{"model": "autoregressive pixel model", "dataset": "photos of plants, animals and fungi (iNaturalist)", "train_examples": 38949, "image_size": 16, "horizontal_flip": true, "levels_per_channel": 4, "vocab_size": 65, "arch": "transformer_decoder", "width": 128, "layers": 8, "norm": "layernorm_no_bias", "norm_position": "pre", "activation": "geglu", "mlp_ratio": 2.67, "head_dim": 32, "fused_qkv": false, "bias": "all", "qk_norm": false, "layer_scale_init": 0.01, "parallel_block": false, "inner_norm": false, "positions": "rope", "tie_embeddings": false, "init": "orthogonal", "residual_init": "zero_last", "optimizer": "normuon", "muon_scale": "match_rms_adamw", "lr": 0.0017, "momentum": 0.95, "nesterov": true, "orthogonalizer": "polar_express", "adamw_lr_other_params": 0.0029, "ema_decay": 0.99, "steps": 15900, "batch_size": 64, "epochs": 26.1, "lr_schedule": "cosine", "final_lr_fraction": 0, "warmup_steps": 470, "weight_decay": 0.4, "adamw_weight_decay_other_params": 0.05}
Rows from block 2 of a small autoregressive pixel model, named by matrix and row number. Rows with one number belong to one neuron. Each number is 500 + 25 x the weight over its row's rms, rounded and kept within 0 to 999. All counts start at 0. Numbers have three digits each.
Before each neuron's rows are labels from the 100 images, of 14976, where the neuron reaches its largest size: "top examples" is what is common among them. Only what is clearly more common there than usual is listed. The data: photos of plants, animals and fungi (iNaturalist). In brackets: how many of the 100, against the usual share in percent.
# gate: MLP gate (model.blocks.2.mlp.gate.weight, 336x128), inputs 0-127
# fc1: MLP up (model.blocks.2.mlp.fc1.weight, 336x128), inputs 0-127
# fc2: MLP down (model.blocks.2.mlp.fc2.weight, 128x336, transposed), outputs 0-127

top examples: class Aves (86 vs 55)
gate.265:495470512508495494478492523517528511510518568511473517511497494539515521533501467479521501510546504493522502498491554491502491480455494500491489510448505481475511510511523521491462509471501552531491505479480457487517490549502496490464462527469518524451549501537505529462477489528512505435525528497488473517493492486543473510474451504540523452458483505482531486470523532510504498511523
fc1.265:524478482500499485483474530475519473442535507509439533527523489530492446541485516482499495471470488528473470549502527475509498497504511540446512473490505506504527535469491498461471535504475490482512473472528511508483523536501483471505512468518447528483472487498507542539504525487507585479512518508521534497487501489486485476510500509501513496512494490501507511515453533537529541513503
fc2.265:470487430495502493497489501487519463457493523506455524564533473557501461545488522513509480465451498505465474527472511522489480493484483470455540505494508512504511494463525486473452512482472524490521502480505522519464508500502485476473536461493499489482489492472512521533501503498497578510536538472514545510494493492470499466520479507500502481511494480504525508518488514482539542476507

top examples: class Insecta (68 vs 29.2); phylum Arthropoda (68 vs 30.9); order Lepidoptera (33 vs 13.7)
gate.157:519481535493511473481519546501501520490520466508455471445522507457517535472552486495483492470506517517518549503499505488527520538494509477483522513505509499496517530521483528444462507493494442462539518497508473558496512526477513485482465524448489498546498492485513476494505500480521446502486474475510494507485518510526508458543494539522497486469491492516524477483499544513460532499463
fc1.157:457510531491512471516480498478495528519499483480496520513530492498526495490502488552512542511502495515433541559500544524527551542513479485483521504497521439488485533485514491508540557532474477517520495527487497490563530509492447488476499515495513476502490470513480478513533472476530516454486481453504504476461533527486514502507477490455507505481502490495525488491511530467472509497494
fc2.157:491486530503495503520480484505502491501485517527541505516494468514497507471462464532503508483507494536470495478501447515526467425472536517496543512510536507490487517518495449519486531479508512473484476493510471453515498513476494475493491521493465495460521488460474483470493517491477516487571488539504483490529508518464488486462492445452542523562506515511515529472479487490507504497453

top examples: order Passeriformes (57 vs 24.9)
gate.139:528514512455509480486478506476531482510513502496507510503509470523472492504512477476457466516476488485505470494512467482503505512572483478519512535468523502527477556507495503560497517505498521502513551516514542447446501555513455526549515501513505488520514535557492493497513526460491519504479511456504500520488522489493509502571495464486488491529465476483456474491502492486488494502497
fc1.139:495542531503518479527514507454519529503488501466498540519456447537488478480461507519502446523522472492496432531528478512541512526530495462501519478462489479493506487487470502504480515455487491512533504487479485512468537518506518522492512518536524506481463494499477506533473571468481500523513503484506485524481523539496477522534522481521557462490492471494499515476475520537505476504507
fc2.139:481511493534480511546460474526462491465498494497473512481471554466545514518505497507508536525471480449498486487456466485511539526505479492536521502470493569455498525468503503509514549547503514452490498506515538526506502502493472525544504501525487492515460485506518495521531475531524523518521500551508534516482520499521506453473470469518493499472511508505452504511503477509503508484467

top examples: order Passeriformes (54 vs 24.9)
gate.154:479533514493504511517488492461505494516471483460497525493494435489483478474499486502484527479551452524494524501469476523520524513482528486486493490545510523530511491516512490448509498453485492468532513500496516539521503482573444545514536490515518489491467459492533516505505477523473480509539507513497473483507511495456481481495560517486485478488477466494487472559538461495509510505479
fc1.154:493465529474509485486535541536496506484494533526487482500481458531507499510531517472489489480479515483472525521489503515473495517525470483507480522476489489433509450522487485573501509527535506528446498494522513486534506508404490482523513465525502527541518528511467480488502540470471507485461496510504463492493521492512538499477529511490501519511517517479486498527507528496446527498508
fc2.154:522477517513495509487497506491522493530524531526509519470513470524469463463483542509508514480492462491481559506505515504511438505490506469487511482565466548478505455465495445489461491516499500485501483543491515483546525488473501592497488522460509511501482508492477507528524498544477478499487493523471462509532539505496477480506509498471464490494462495486481506484537495506488514498470

top examples: class Insecta (64 vs 29.2); phylum Arthropoda (64 vs 30.9); order Lepidoptera (43 vs 13.7); family: Nymphalidae (26 vs 4.6)
gate.27:478515522481469464430488457459485471513514513495551500503471523498512556499522466527491508519544519519500547501508513483486511511525469490494512510503520484505467524472524489505502488482522500496522498501491527530502506478508503498493498505514514516510554480490494469543531504498481490414471484434483460489492520485511496536522465534435507513549494512510504511509518495506467509517553
fc1.27:551518525493514529518521518526506472494493502478489487507507486525450466515480505496528508476480495478513484515470508527500465438508514566465506516536512530453512508527531506469492527497498470521530548479500511488487461498509513496510481490483497508507435478511508490498500518489541468497516524482515562509490518535467523476498520496524506468465549444506545465487510470463542498484481
fc2.27:534494479462477450536515511502454505493480523542556523538532448477488527529479504501498488545495495515489482469529519517515547498488468493494525549526506503458477518474511537508515533531477546532528502503482537540518508495504518489488490484481490501467485475541500466544540464487531504518482518495492513493491476483469465481478497548535492500511512532484526501544525480515534491519505

top examples: order Passeriformes (51 vs 24.9)
gate.237:500503502514503517510493499505477535501487481497503508504522506490460528442506539470484502476458497535541529518484464497485445497505512510501507478493522500548499474521512517447517481507477533514448494466488514458516520526518489512474535477524534497511531438518495466472481526543536463510507501531504462493495507535470492502508507519510454478531442513509457493519515551455494509513530
fc1.237:460484502499486500466515471527445469468529538501520491477481453494503478521477503496527472480472526534492470513486450491523462484496504495500539529471476490505471482559487526515459505520531470522504489555517562537504512502460532460501487457504519501486540487504521528458481492510534504473548487497516513464509477556524520536527501490475485491468515493512493506504511493532524502505513
fc2.237:559522495499506519513468455527461520492509497508483484471513532483491487505518523445469533477485488493553498561507482475535509528505569491502480496501506488509433485485541490496454510521491494536506500472491511516468496517483491510502496464510482492511437443491503525508481499499513515454516526481460477513470470490470501453483529520509458511482497484476478503511491496510502447494530

top examples: class Aves (85 vs 55)
gate.135:501529536463503491473487480527493510501488511470553502518518497554544536476537491503476509487506540495444492508499513527513487499514519507523460500528505489491501537493509470491515528491476517494518481500498520453484474481494485544506477518515501557493514491505477493485474527481487477562458500534533516504450496497499529541549545506513506529509528482456495460494432464519467486518488
fc1.135:499500475509524499486502506484502547478540492472445461502480531435481477558492495468535471503538527517521510458532498513521484476493467502526519524490514496535468467541465511540505495494517473518517481508522509521514557477471536464478492495481468458504486497491547497490500487528508505489512467483539483532512515472516466488491498531514487479497493474494566514541504478508549510508485
fc2.135:462519507471485499456523477512483502522512438516526480484513473517509507495464533513467514524490488497525494477520532538469493489520508514496546475502471515495539511517461534510464487486476556506488488505545467491464490491503490481489499526538480528541535512493491497455543520526548440478467498452509468503466467471494479522517497526530473489514509510513506498468446533503463483501502

top examples: class Aves (93 vs 55); phylum Chordata (93 vs 60.8)
gate.57:510530522451512525478496519529475495507491532510499475495540480487538532539476497522522477477487529494522501469514494524516476546474512503587519514496496519526494535436487490479513512516454442485485499490528498515508483498490491552523545461481481509473472523494520509480473526469504497498507546545488493498465508495466516456503474504529516499474522526486453493505481478517465493526478
fc1.57:533522492510489487475487521469519544440483520503482531516477510448523506450495499528508497468540447529481485533474538505406494511536513495535508481508527532470504496477511475515513463481511496455500500509516505479579511519495477450466477461511501521549495483513512495509519512523487527505523493491538489519498499470499478495487486519503492518506509487524506491500435507509499510501508
fc2.57:530536486520525490504501518474513546479508511516499518512494507440523500437483506508497466495519449525479482528477528478438493519518471536520514465512521495471509494487516470518499454504476490427488500524502503493577495505494478462466456477522499540521503486498490480533500482502498525505508500471547498519502477449506511508484529519493506501525467483540493499504432496494490483493526

top examples: order Passeriformes (58 vs 24.9)
gate.21:498459503538526531481448447465528566521504500469535509515501484468494481534450499537477454495550527523464504560468513488538512488499498486466495494500511551475468467535532498515497487488492522510511526511497516535505542511503501480492465491518508518492489497505522502472449521510479510490492537463479488516506479532490504493520523508498497457464465475515492489460511506518519527463513
fc1.21:536466507507525550480495458483527520511569467473537517528535474497489473479467491535469468529496529508480481521449496508526522476520550459478527468474448513490473457542541510536528467512507526493523519474471532507510485489471479509514456530554495534501475522503517490491467523482494472517462511467485503503506479504502499499533536502498501474474476493499484492500513486481515506506499
fc2.21:470490503536542511510543487514487488476477500570496488497488508526498533530543494496462544509473503492491490456450523495489507493497484518504535507499481560503507541483525461505533501504491538469469514502496489505498500511491443505523490478507471491481523530503514513540544502503457483503478462476533559505487509516495512536488482507482506468465559541521494496548509541505524461509513

top examples: class Aves (87 vs 55)
gate.330:511480487509493484506503511503467472493484516514502463520515513521468524485533502464521465491522465484444502514493497531476485524511493520486504539484482497459520520551513489499502491490497522491496519457515546495486505517472559505487501541435511467524494487529464528448532515481524508579510484456513479513487512450546502484500522482557517485507483535496471472512461490488469492489484
fc1.330:485530537515458491482488495557465486531526472499516562527446523476512477518508486478510458503482505525490460514481505519521535539480458514481484517469482522477510506511532518523503516483501513546494507486461492483540535519524486496459489505474460500453480493484519493513483461513509472472482525470492515478522499530491478514496476543482474464507536475528490486443536534514543504488517
fc2.330:528507519457525454439501517487496476513520500495493492526451533464491504489533512462511478481540468546507487503448504508526519509499498518494478500489518569483467536521469458550504499473489504512470515496503491471487512505504517523523498465482496487470492529520478467468532483563485523435520471484522520514524494524496495539498477493499470507511473533506508531486543514479472488522475

top examples: class Insecta (70 vs 29.2); phylum Arthropoda (70 vs 30.9); order Lepidoptera (33 vs 13.7)
gate.5:515495467514520482514499496516484513531532459510502499461520533521474486433466541510540536513494478473492538491484514496500482530503447491556490483507515489545441502446487491510487482459521538490474542441540501495508511528494481493492496478508491502479496513478520457471476502503467498451483505480531512516480499535472531500495538526475492488543482466505514506510478518506488539509534
fc1.5:492502448494537516515513519540557518471519437488497542457517492539504460474525501464480509514513509493532510522464495494499443517473502455508498497506479488484465482431485485505482507481497509492483518455516494496488456487500498528520466509506482532525487572489474518472494531505449547505495498497519515510502499516481528505532533534495528505546499482500504530488489499548487518506482
fc2.5:473540506550495487453478482483532543482452472525493523515482499487506511525473471475494535511496462495499495428498502516515512466504475468523497488486549495496499518488530481484521544495500523498470500468500472468501525505539499514498441524525502497510434501534502492500531484487544443462522503503486512505475473519493515484449490495499464510537496523508518515551491468449498490493498

top examples: class Aves (89 vs 55)
gate.179:464493482466474476449526476475514488485473510544492503477470564493476535499448511524493467518516467482477495496487456508516487494484489473493535520488512504479544476521521526477524460498505490494539490502530491517447517511494518529513514537492536488524521506522456500523497493470481489561469549483455506510465513517524483516498505487567541510524467524484509483481499509507477537519514
fc1.179:479520447487501532512499483513514495445518488467491491506483482485502510538524485472530529497485495517503527515567493485456504496546526529480472491524559504511512491472458474518521518518489554514485478490464518443530502452530469494489467500500479496471500499444530503471551528532516499476503460540489512466533482508477505509523508530531493506522491481485491465515489467512526492485477
fc2.179:481482520500499486509455479500450443505496486481504486547518499469507501460472497537502568506516521452513445494502488484510445491490519489498513493470456532484494515461526490531517510509493494468510512516516526494511500544476467516483494486545519510479545465476520476453498553512491513510496570485534490534495499511495494498485509463500537521488447485496537497513516510522517475477522

top examples: class Aves (85 vs 55)
gate.246:504473495478508510491523497515465515515508507531510503516507497550533544499475476471504509494524501460493514505510487509490417484515478486498462527458471506500469447485502465487523499472510516482528440532536517508480547570494510474496505523496534491498532516509497537553499502558525496518451460497498476519507499483495489537501486511481479504452473524491470462505497538506500472510501
fc1.246:516512484498506502540518520478509509514476510455449507530470505432498498517504523527524540483429507524497474515508503520486519477522473501519498492528482474521510490497524503518481471526521500537478545526476500511514429510529488487461533445484468528505514538463525499546483513508486513504460519520531532444497473526490472463490491504493508506519514482496486528542523457508509516520479
fc2.246:478491506494505498504492451491504477481483471486485554520501493514493496505483551468476543501515509498523480485555467461515507559485510466538468547498494480489501476520521495488486522471453558522497500532510506526511505534504454493504492515481478456517497502453464475496472441517527475531491459512482501490519522485520494458476468503479510471471464543490474469504541509499462513509508

top examples: phylum Arthropoda (60 vs 30.9); class Insecta (59 vs 29.2)
gate.295:521529502507499471520518536483493470513479481445490530518520519480542474443530509512485470524507520553511498481481481516449527489516515475506532493503540506495470516508490492511510503546475491453492512504532482530471503472494506511556500471527495521493513452507548477471512516541461450474515482475520481472517510505470514509503495516564502509533543475484469516492516504456487493489545
fc1.295:490533510534497492475504503475491487501492511503528458509467481521554531545534494542523481501464489554506493524470477521453454493487513504458465450501514464521475541459487488499496507462514511487504491488490491479527475503530539545512490501555482513472496487475521485518514486535525542505484493495468472468467536526548492537441476504470528514507500501512511488495500496540524515491493
fc2.295:486502557543489501506505539495547503448523509487480500473501506502498515473492515463502475481545506486487499525469513476537542502468478484510510526496505482453508511482499522463507517519509495534484520547508527496499477476477547460482455533493496550504461512489513524535493549513514528540470516467575489546474488462523476520480493475465476506483504532499508491481478469490521521498500