A small autoregressive pixel model, trained from scratch.
Model: arch transformer_decoder, width 128.
Rows from block 5 of a small autoregressive pixel model, named by matrix and row number. Rows with one number belong to one neuron. Each number is 128 + 24 x the weight over its row's rms, rounded and kept within 0 to 255. All counts start at 0. Numbers have three digits each.
Before each neuron's rows are labels from the 100 images, of 14976, where the neuron reaches its largest size: "responds to" is what is common among them. Only what is clearly more common there than usual is listed. The data: photos of plants, animals and fungi (iNaturalist).
# gate: MLP gate (model.blocks.5.mlp.gate.weight, 336x128), inputs 0-127
# fc1: MLP up (model.blocks.5.mlp.fc1.weight, 336x128), inputs 0-127
# fc2: MLP down (model.blocks.5.mlp.fc2.weight, 128x336, transposed), outputs 0-127

responds to: phylum Arthropoda; class Insecta; order Lepidoptera
gate.82:140108106100117148136086163128169130147168134126116165103124104120100098157167144128118131152068143145105118080168114136137119088111100208138091170128123111098088098152155138119117124162117108136118101117154082123109110138103116146101177110078123139122138094105094113126135149142098114138163129132119157144128147133131136141124148110130144128143129100141141137138108132168151157098171
fc1.82:122133122164166128141099131099106109113102105137152104173094123133144100068127130130134053101114182129109100179112169113142113148095148139139138140130132122139129149110168123146174115123164139101128116160101109118109152155132120120091145127138146090123096157158157159094091116128140159145123139128158117149139176121144109109097107159113098108096128154121156126129133172138127094138100
fc2.82:091140133086105169172118124183119162094113076102125116083189098164141106122087122129126117097107153086149146109115166112142129135103132132093112143131127142116120147123106161142134130136120148143144131139101136111128157129142163145117102120120131102144080127153145132124160158161121135049108111116106104111153131139110127134132117120143124081122123092119166099139105144120162127170172

responds to: order Lepidoptera
gate.192:146124128114115143131143139108126164191116087141120132114147111117139174150118119126073111091115099146154131167129138140084141110122122168142107112095166103171088168091118140128155116147115133121132141119163104124106079144185123134153079131140150141117123109128152135142124104105110120104116136156146178138167120168114154119086119140094150131118134094084118179158146147145123125107107
fc1.192:145119135135126117146150149126112095138126193149145095105144202120144077114099120116116148134140089117102185122104120141135124107141114111140133079176143142111141095136127142163130170139109149133097124123159132174115078127130110120115132123157113156166167082184141140149078146128109148134133095093124119146155131140142093097147134125153114153130108124136100113143140086140124134137160
fc2.192:158170123136078152131154122079148137126173154147094132151148130100177138113112135085110114118169139137136123142118090095141133087131156150137146168178130164100105120188122162140140107146149121126125147129152168135142107180156146158116137125130140150113103132124103115169149143108127117157133109133132100094112115132128144107144087149122070140061156134131118131111161123148138137138117

responds to: phylum Chordata; class Aves; order Charadriiformes
gate.241:120134083126141113102162143152120093104140122144147118168117136060143153122125122080136123159083137120126120146132119109121104140154103146153118098101110079109133117100132133121132194133157153142153092128103092158114083106057128143137129116159141146146118155112160119096070131130107154153145110150134125102155136117158128136165139108119125145134186162117132121113150125150123112165105
fc1.241:122092118174152117109128126175177126113105166130130128147100119083137134165119113141117161142138136124112159174105110163120134135161110117164142146140092091118112135121152134125086122100157138145168077133155114141149152127085162135138097151155123084130116173152141132154114096134110127141120107138129112111122121069111111112188144103138122157139101143153087136148153075136140106105111
fc2.241:142109125153143097131123140110115134100142130143115094171102091155079147153093094127121129117112136097100139140156108154080114088109164126112099168081097110145128146152131109179108156108163144157106133107106103122135189131138109083124088105143129126116129118158094133190132091151106115101177126117106129126126102082123142118124114135130112153146110122128085125135156114113153138128092

responds to: phylum Chordata; class Aves; order Anseriformes; family: Anatidae
gate.161:098101119085117127111125094122129154135130171126113144118104163132148123143112091185113073114166182151125131164165118128147092060157121113126145114153119140131131143122090139164116163138095146108121125126122136128136136153159113105135123141143128107154127142136133130122115105110168122119084152140175166077102183156142114117160157148121131093134096142117116116166129144097176131143114
fc1.161:136140147109138178141156142122142136073103126120142177119101117111112114132139121140120116125146114129135099155151144173105101081106164137140152123196103140120151161124080141111105150161116135116133129121125115161136115104165154099112124063147096154100131106110163072122114121120146142124150099141149173083141134118134156111139103143120096133128124143099157120111106086158157133160083
fc2.161:127135139169130124178156105094145155123133154137112166117136111118138132131164114096102161122098111139129130101102108132073114102135125107122135158147126153111127132122120143130114191129165143093075103097126162134103097119175121135157113151141141089097082169115123072130082112157164146123117137180115101137104120130145128114122161087143115092155115121154154095133142095118140108150115

responds to: phylum Chordata; class Aves; order Charadriiformes
gate.15:096100104118116099113126123091109114131077125160166129099127130155086142142102141171118156141137177154088120109136161132134101109127105115111136144106145162133117151152174108089119125129127137141110125098133134158090128153130141106126116110135170118122159094133187103119138170127095104136145126126113147124170170175089157148104114164149078147126096136151166088144167124136125117112136
fc1.15:184123150129152153101104153159086153141116125098090172119139156098105078105142161124124116109133132157103140087091101110128122105138128102115150128163151147089159148131117084105170088150121095111146135121134110136148137124113077109102151136114160097115098139113112156107133124105108153138130113138137109151155155123126149119153121111184152133118121154144127186158104126084138159115094
fc2.15:121117210150129114084157134134141116151124097121129101134149155145184099107153102179108149133113131118132112168112132116122137127162133129171094138118108149101157096153148130162117161164134125109145106112131070146115147131132145197090136100152157142083114128117129134124100063133145123090158102138104116128143143124109151129138141114106115153110135130103098131148150153168135124109129

responds to: phylum Arthropoda; class Insecta; order Lepidoptera
gate.259:113110151107130168142093104117115157119118088182190142088106083129107167093111182137102157163167152128127124120119120145101145136134103145116166094127093086112131113128106180130114122095113113125124121143135128102140132106135068139131109109151126119131128126150138146125145130155192123130067093098120124132144112151170102137118098153109113150137152136135139158155156156133129126120101
fc1.259:136118088131130136155128150085139130098155117096097149151124137141148146168151176120167137120119147182117138148105127133164112138103119130121095122145139122112100176125137136118100135138059132119135106129126109161123089135179148141110114121096101123092145145141112138129122176101133135096112117086160144125085138104092167130134157165169085100097090146142115168117115103108170119138118
fc2.259:117150120113126140150099118105106186110095127164154131150090124137133099118124155139127134137167114181130146122124112091119145153108137120119116140147121119143108109159135112106139105145126123167145114105140110163135124087164102135103133114118122135140129145148120158126131192082084143166128118127143130131065109133154119157099145133136165093136085128172132151089137163140063121064104

responds to: phylum Arthropoda; class Insecta; order Lepidoptera
gate.334:141119149107100119141156122189145126111135109121123154090131143150122112137075126124144082123152118123140157128135125161156077110130123155124123137178155134172116113141129142146147146138091103129116121102097120144128098161137144170176091115103101124131132172126156125133137158125128144122131158176162162131122075152124096079157112087109108075108170104134168129113143126142115152097137
fc1.334:157143079103087132093156126125155129123106158109151142171139101116128111105084119100141171113137150125081156121113152147142160146091120107149131177109145100125132081131147104142137137125119148136125133129140165162169099141124118141129113143167109126094116114141106159210123105150133118144126130135105088126135143128083159145159104162124101135087096140126099100150132118138117132157077
fc2.334:098121090130085141103152116107086119090124103110128101155098123128118129064139131147124125106153151136127171123147079143113116091097096073162135121141126140128172137145110112130118141118103103127109083144130139142156148135139118116130130157137138182075149102136121171085147128148144115103123149105170112108136131158118114132152126151143149146123085111156113116129086201140160132147133

responds to: order Lepidoptera
gate.137:079090141149135104105122166124111121110124146131165154115129091143158122121107078160116142167120165096136120121146134140122106158101141127182163174156111112168113143094172142142099128137146132161111143111117113119114122143135134173174157127165113131144110157138104111119082083113115122110136106128181135130117130130142126078162143121142105134153133121125110158194109104154093103114134
fc1.137:160173138132113126127117078097141125145119166103119125140110159119143094166145158113099128073145120191136121138111158130114099119120151126171133127102140123160157128120134143154148118080118132163172150110135192113137129121172098118130124099151091149108138124136077110131158150143177127128158126164118090110110107148111129161094113124132098119130138106110094136155088131110112146172128
fc2.137:109105097124138131124124142146136125123120156144123128128137130139166108171134111096102127121148136142143119120153156156129104091114127076109131108138159112082170132107168156114106098157103132147128142145164147094097119140158167125122183155127100099149127119106141151108120120175184150138160138128143100162121093142138095127170122121125162116140105143066154121128153197114132169147097

responds to: phylum Chordata; class Aves; order Anseriformes; family: Anatidae
gate.119:103124124112105112119141170140122133130113103160151160166088140119112119146100083132103176099148185148157113135143119150157146117142091091138134129123090115115163105140159103174143135096145116093128161176116090176103109131087156107126152141117080138124103132142157115155117139121152126159088160106108130132115109089144126144163143116135136110084144149118098084124128166125144122129100
fc1.119:126125107164117128149137166121158145117136149120125125125104096157144171113107120109129088119129110119142107078120139159083136145134125131136148143070147127094093133111095175167122158125081135116092153094159138117119140132106097091143123131130177161158098122106103146125175098079116130095164153106139127149163141121080123128129124151154157121160155104115109179124094132146105149133108
fc2.119:126160163183125127143131122110149118154141141166135144115144108157141176148077129112124124135168114126132117140141122119129115112091131129083156106186132082159149133151131151110117112121116136083117128140092121107145112124164120137096126092105118138079138066122149138156103077110105140133079136163108084096094117128168109134091180130130108116080117120139141126119150147117124142131156

responds to: order Lepidoptera
gate.221:137147092123145157136140124177089102127115149153164123129134092117134185125083102116133123111160128146133189097112144106165130136124178156145121140143124136147093144122137112118083087133175120133126075128142113125089101147123118141143118150137117126140124142109191145165102119095154104106143112151099126152132150145150112089135069137165108123145116156106114090118121086116117101143133
fc1.221:082135104082128076134139101110106135123130171122122111112130139128105132117103146088134141095123134115140121115122135101145126103116091102145130122125107134137202122162139117135149124091114112151120127114195104152153129096131140125113162137085144144124103144144093114142172106158151156146128111131147131089154123070151169117146159106086151072118115129095154136155173150139131135119168
fc2.221:077119101101133113138121146079092157125136101150131131094121159115083114121103176112108179143106101154108144111136140120082131133102165101118156122131121139139141115109131137185166146110178144117110134156150122119140124186121134152069127114143155151150129095125155133102124135170141117088102156143123137099158105129157117148104108129098145098123141160115120086132130132140088147099166

responds to: phylum Chordata; class Aves; order Anseriformes; family: Anatidae
gate.74:120119120114123130121123145107187167112114157109135164134085136151136102150115148161132127136155114139114085214148139144108163119155125096108096099058140159147112121109154126166146139094137150099092153134147098109130132158124130126110098103172124137143136082151135153134126165119128125151119131124142108097102132146088122144137125144141155141126139126150083104058125133113134108107101
fc1.74:095163123134111136119172121128142105173121104092109131118132096116122124126149105136109121118116114144143143109132199155106143135113155129128180170170179109091148168113121093133104091131127162147146092122143169104139175151120085116165141127113131101118143101141153125142094104139141107099129121133105105181115109133139131114150114103142139074087133158123162148141168137090130146127122
fc2.74:133081140165118136137119114112146106133149155097125146146135077152100144126096138090160126126077135096105161157119152134098137153098115085132159139136104143096124098107111108103127125091100168172160126121112124133119137171142075123116142122147116150099152140120137091132116082135150116107115088120174093138166170133181117138090130152100106147117105119123145124165135128155137163124101

responds to: phylum Chordata; class Aves
gate.173:143152132129126135113151121144167129137150166142169104137178158132087116169139097136124133139122116149120128086150119141132093109134101101124068112147147138169139155105160092171147089103164112116156193129141130133089127119114141123088125138152130137092158123131129106099140156132122129182143115135113116121073111124116110140149133111112116078145126148140122152114088093081117125161172
fc1.173:134147139172143151137147092166177164127106127117145069111142148164139145128116107119142122134128142123109162062149134104126114114119142114134122168137142143181116154129123097156133131152117101134133110161135102160140087099103108102095128087152144094141114140143083121092107091114096105173109150125110155153117120137173150154128159132104115142144110104101138135140166166103098089109108
fc2.173:148118123105112166155116134122135166115157147134147087174134083148105106114119112106090096147119109175146170125163122107129143171147112126154140155127148121124150126139163135092160143107081081152116174097113153099161162157150145112116141147120085110103158169126143139138112118135136124131179130142123146113147163131108126139090107134114133132122140109140137145118070129183076119103121

responds to: order Lepidoptera
gate.321:142152086123177124109101097144173102156137163099117105144122129125125078185105140161135107098135149138072131092138108133133153120110149111132116075126132125111086086102121162151150121121134119128101192127119113112102102139145135157130109142145131107164113160172118097111125101135136164126190134130137143138145120147115159156158140106157105099129106141130117136115129099113160074134131
fc1.321:143122123150165083152121124160141124174112091143138095083147157133166124146087118160082126148078126124120120133131147130149143124128143189128134111144133111124135088119178132138130103100148110136142154160092102143121115093137151124138138142113140124121132126152126104119170138081099154149128101137118158174138108200146131112110120130096129103128090150107130090138125149121136071110180
fc2.321:172149134097146129124143117121160080127121139128170116126141106108136092147130152120130149136145100139127087147082134149129150118158111152109114101096119112097145100129114128164137112135168123123141128102110129131146155148134103134123142149063153115112171150143134073141105173142168110115122112121151136150104116132178141119103117104151127104196146179188124148108089109129084138138155

responds to: order Lepidoptera
gate.274:159090110077137140109169078144168108130131078143118157139133126149151100091139188121120121128146131121120084154123123159149147126159102159113136139159122081119122104159137173096142097153107116107111151102113095138079165151145135156142154129122154114120117131149116094118127088119136130134122117093137107133122107148098146082168120084152146163150143152151123128163113137150092134159129
fc1.274:158138151108151076139131069151116148122134126174108112138134153150148156124094123135143119127073135093081136133099152144118127142190121131161100107156157114081128140135095093133124147121112136146130146160127117176115118088131140148094156102120120163149122168116127149126072153144139101129081091129113133115104085099138084139103140130134111154146146110118117156136127183123142124138131
fc2.274:172173135131148122101154102129098150109137150119150158124121087112102112169090132128152126137156125134140128118110128126164097164135183103060134128149122097119139141183093116124175099144127113140126124121180176088146112088162129136107156162119122129148143122139060128135144105110149105150133120111146112159101166129140116092122135100144145112111134115141122113137151110163144145169119

responds to: phylum Arthropoda; class Insecta; order Lepidoptera
gate.91:115149156147085166107166143136135160120125132100144169102149097145120125157115122117142116137149161130136173149095101127137105108143137130193153151152112148096114101112144142143124128122123115109114139090181108114102122127135065160139137101134127103105151160145132087083125146131092131148127164109096135105136110157170198105151117132154139102127123128101099123117112150111092095163112
fc1.91:133108116115134134102141102153170130161134089069090074111156123144147127114145149125134131102117122135095111118175118135158129083144157101111087118175131128130138151146115139161129125153117115143148167168096145114095162129103156153121156100160126148091128113114126122107176131140085092143155104106100159145134128120138104118135148125101083098088116133127145161157138165094161157116154
fc2.91:120075113104125112107164147137115138144131159103183086139067092156120123125123109157093164132152118140118053125128127121096144116165133110170074139102126166131157127121108128124109146132141111157091160137093152120117105158123170130142132168121136115145134149137105148094087132132123132135146153112132108117096107138136097138125140118155093094146132135152169128125111139182160115093132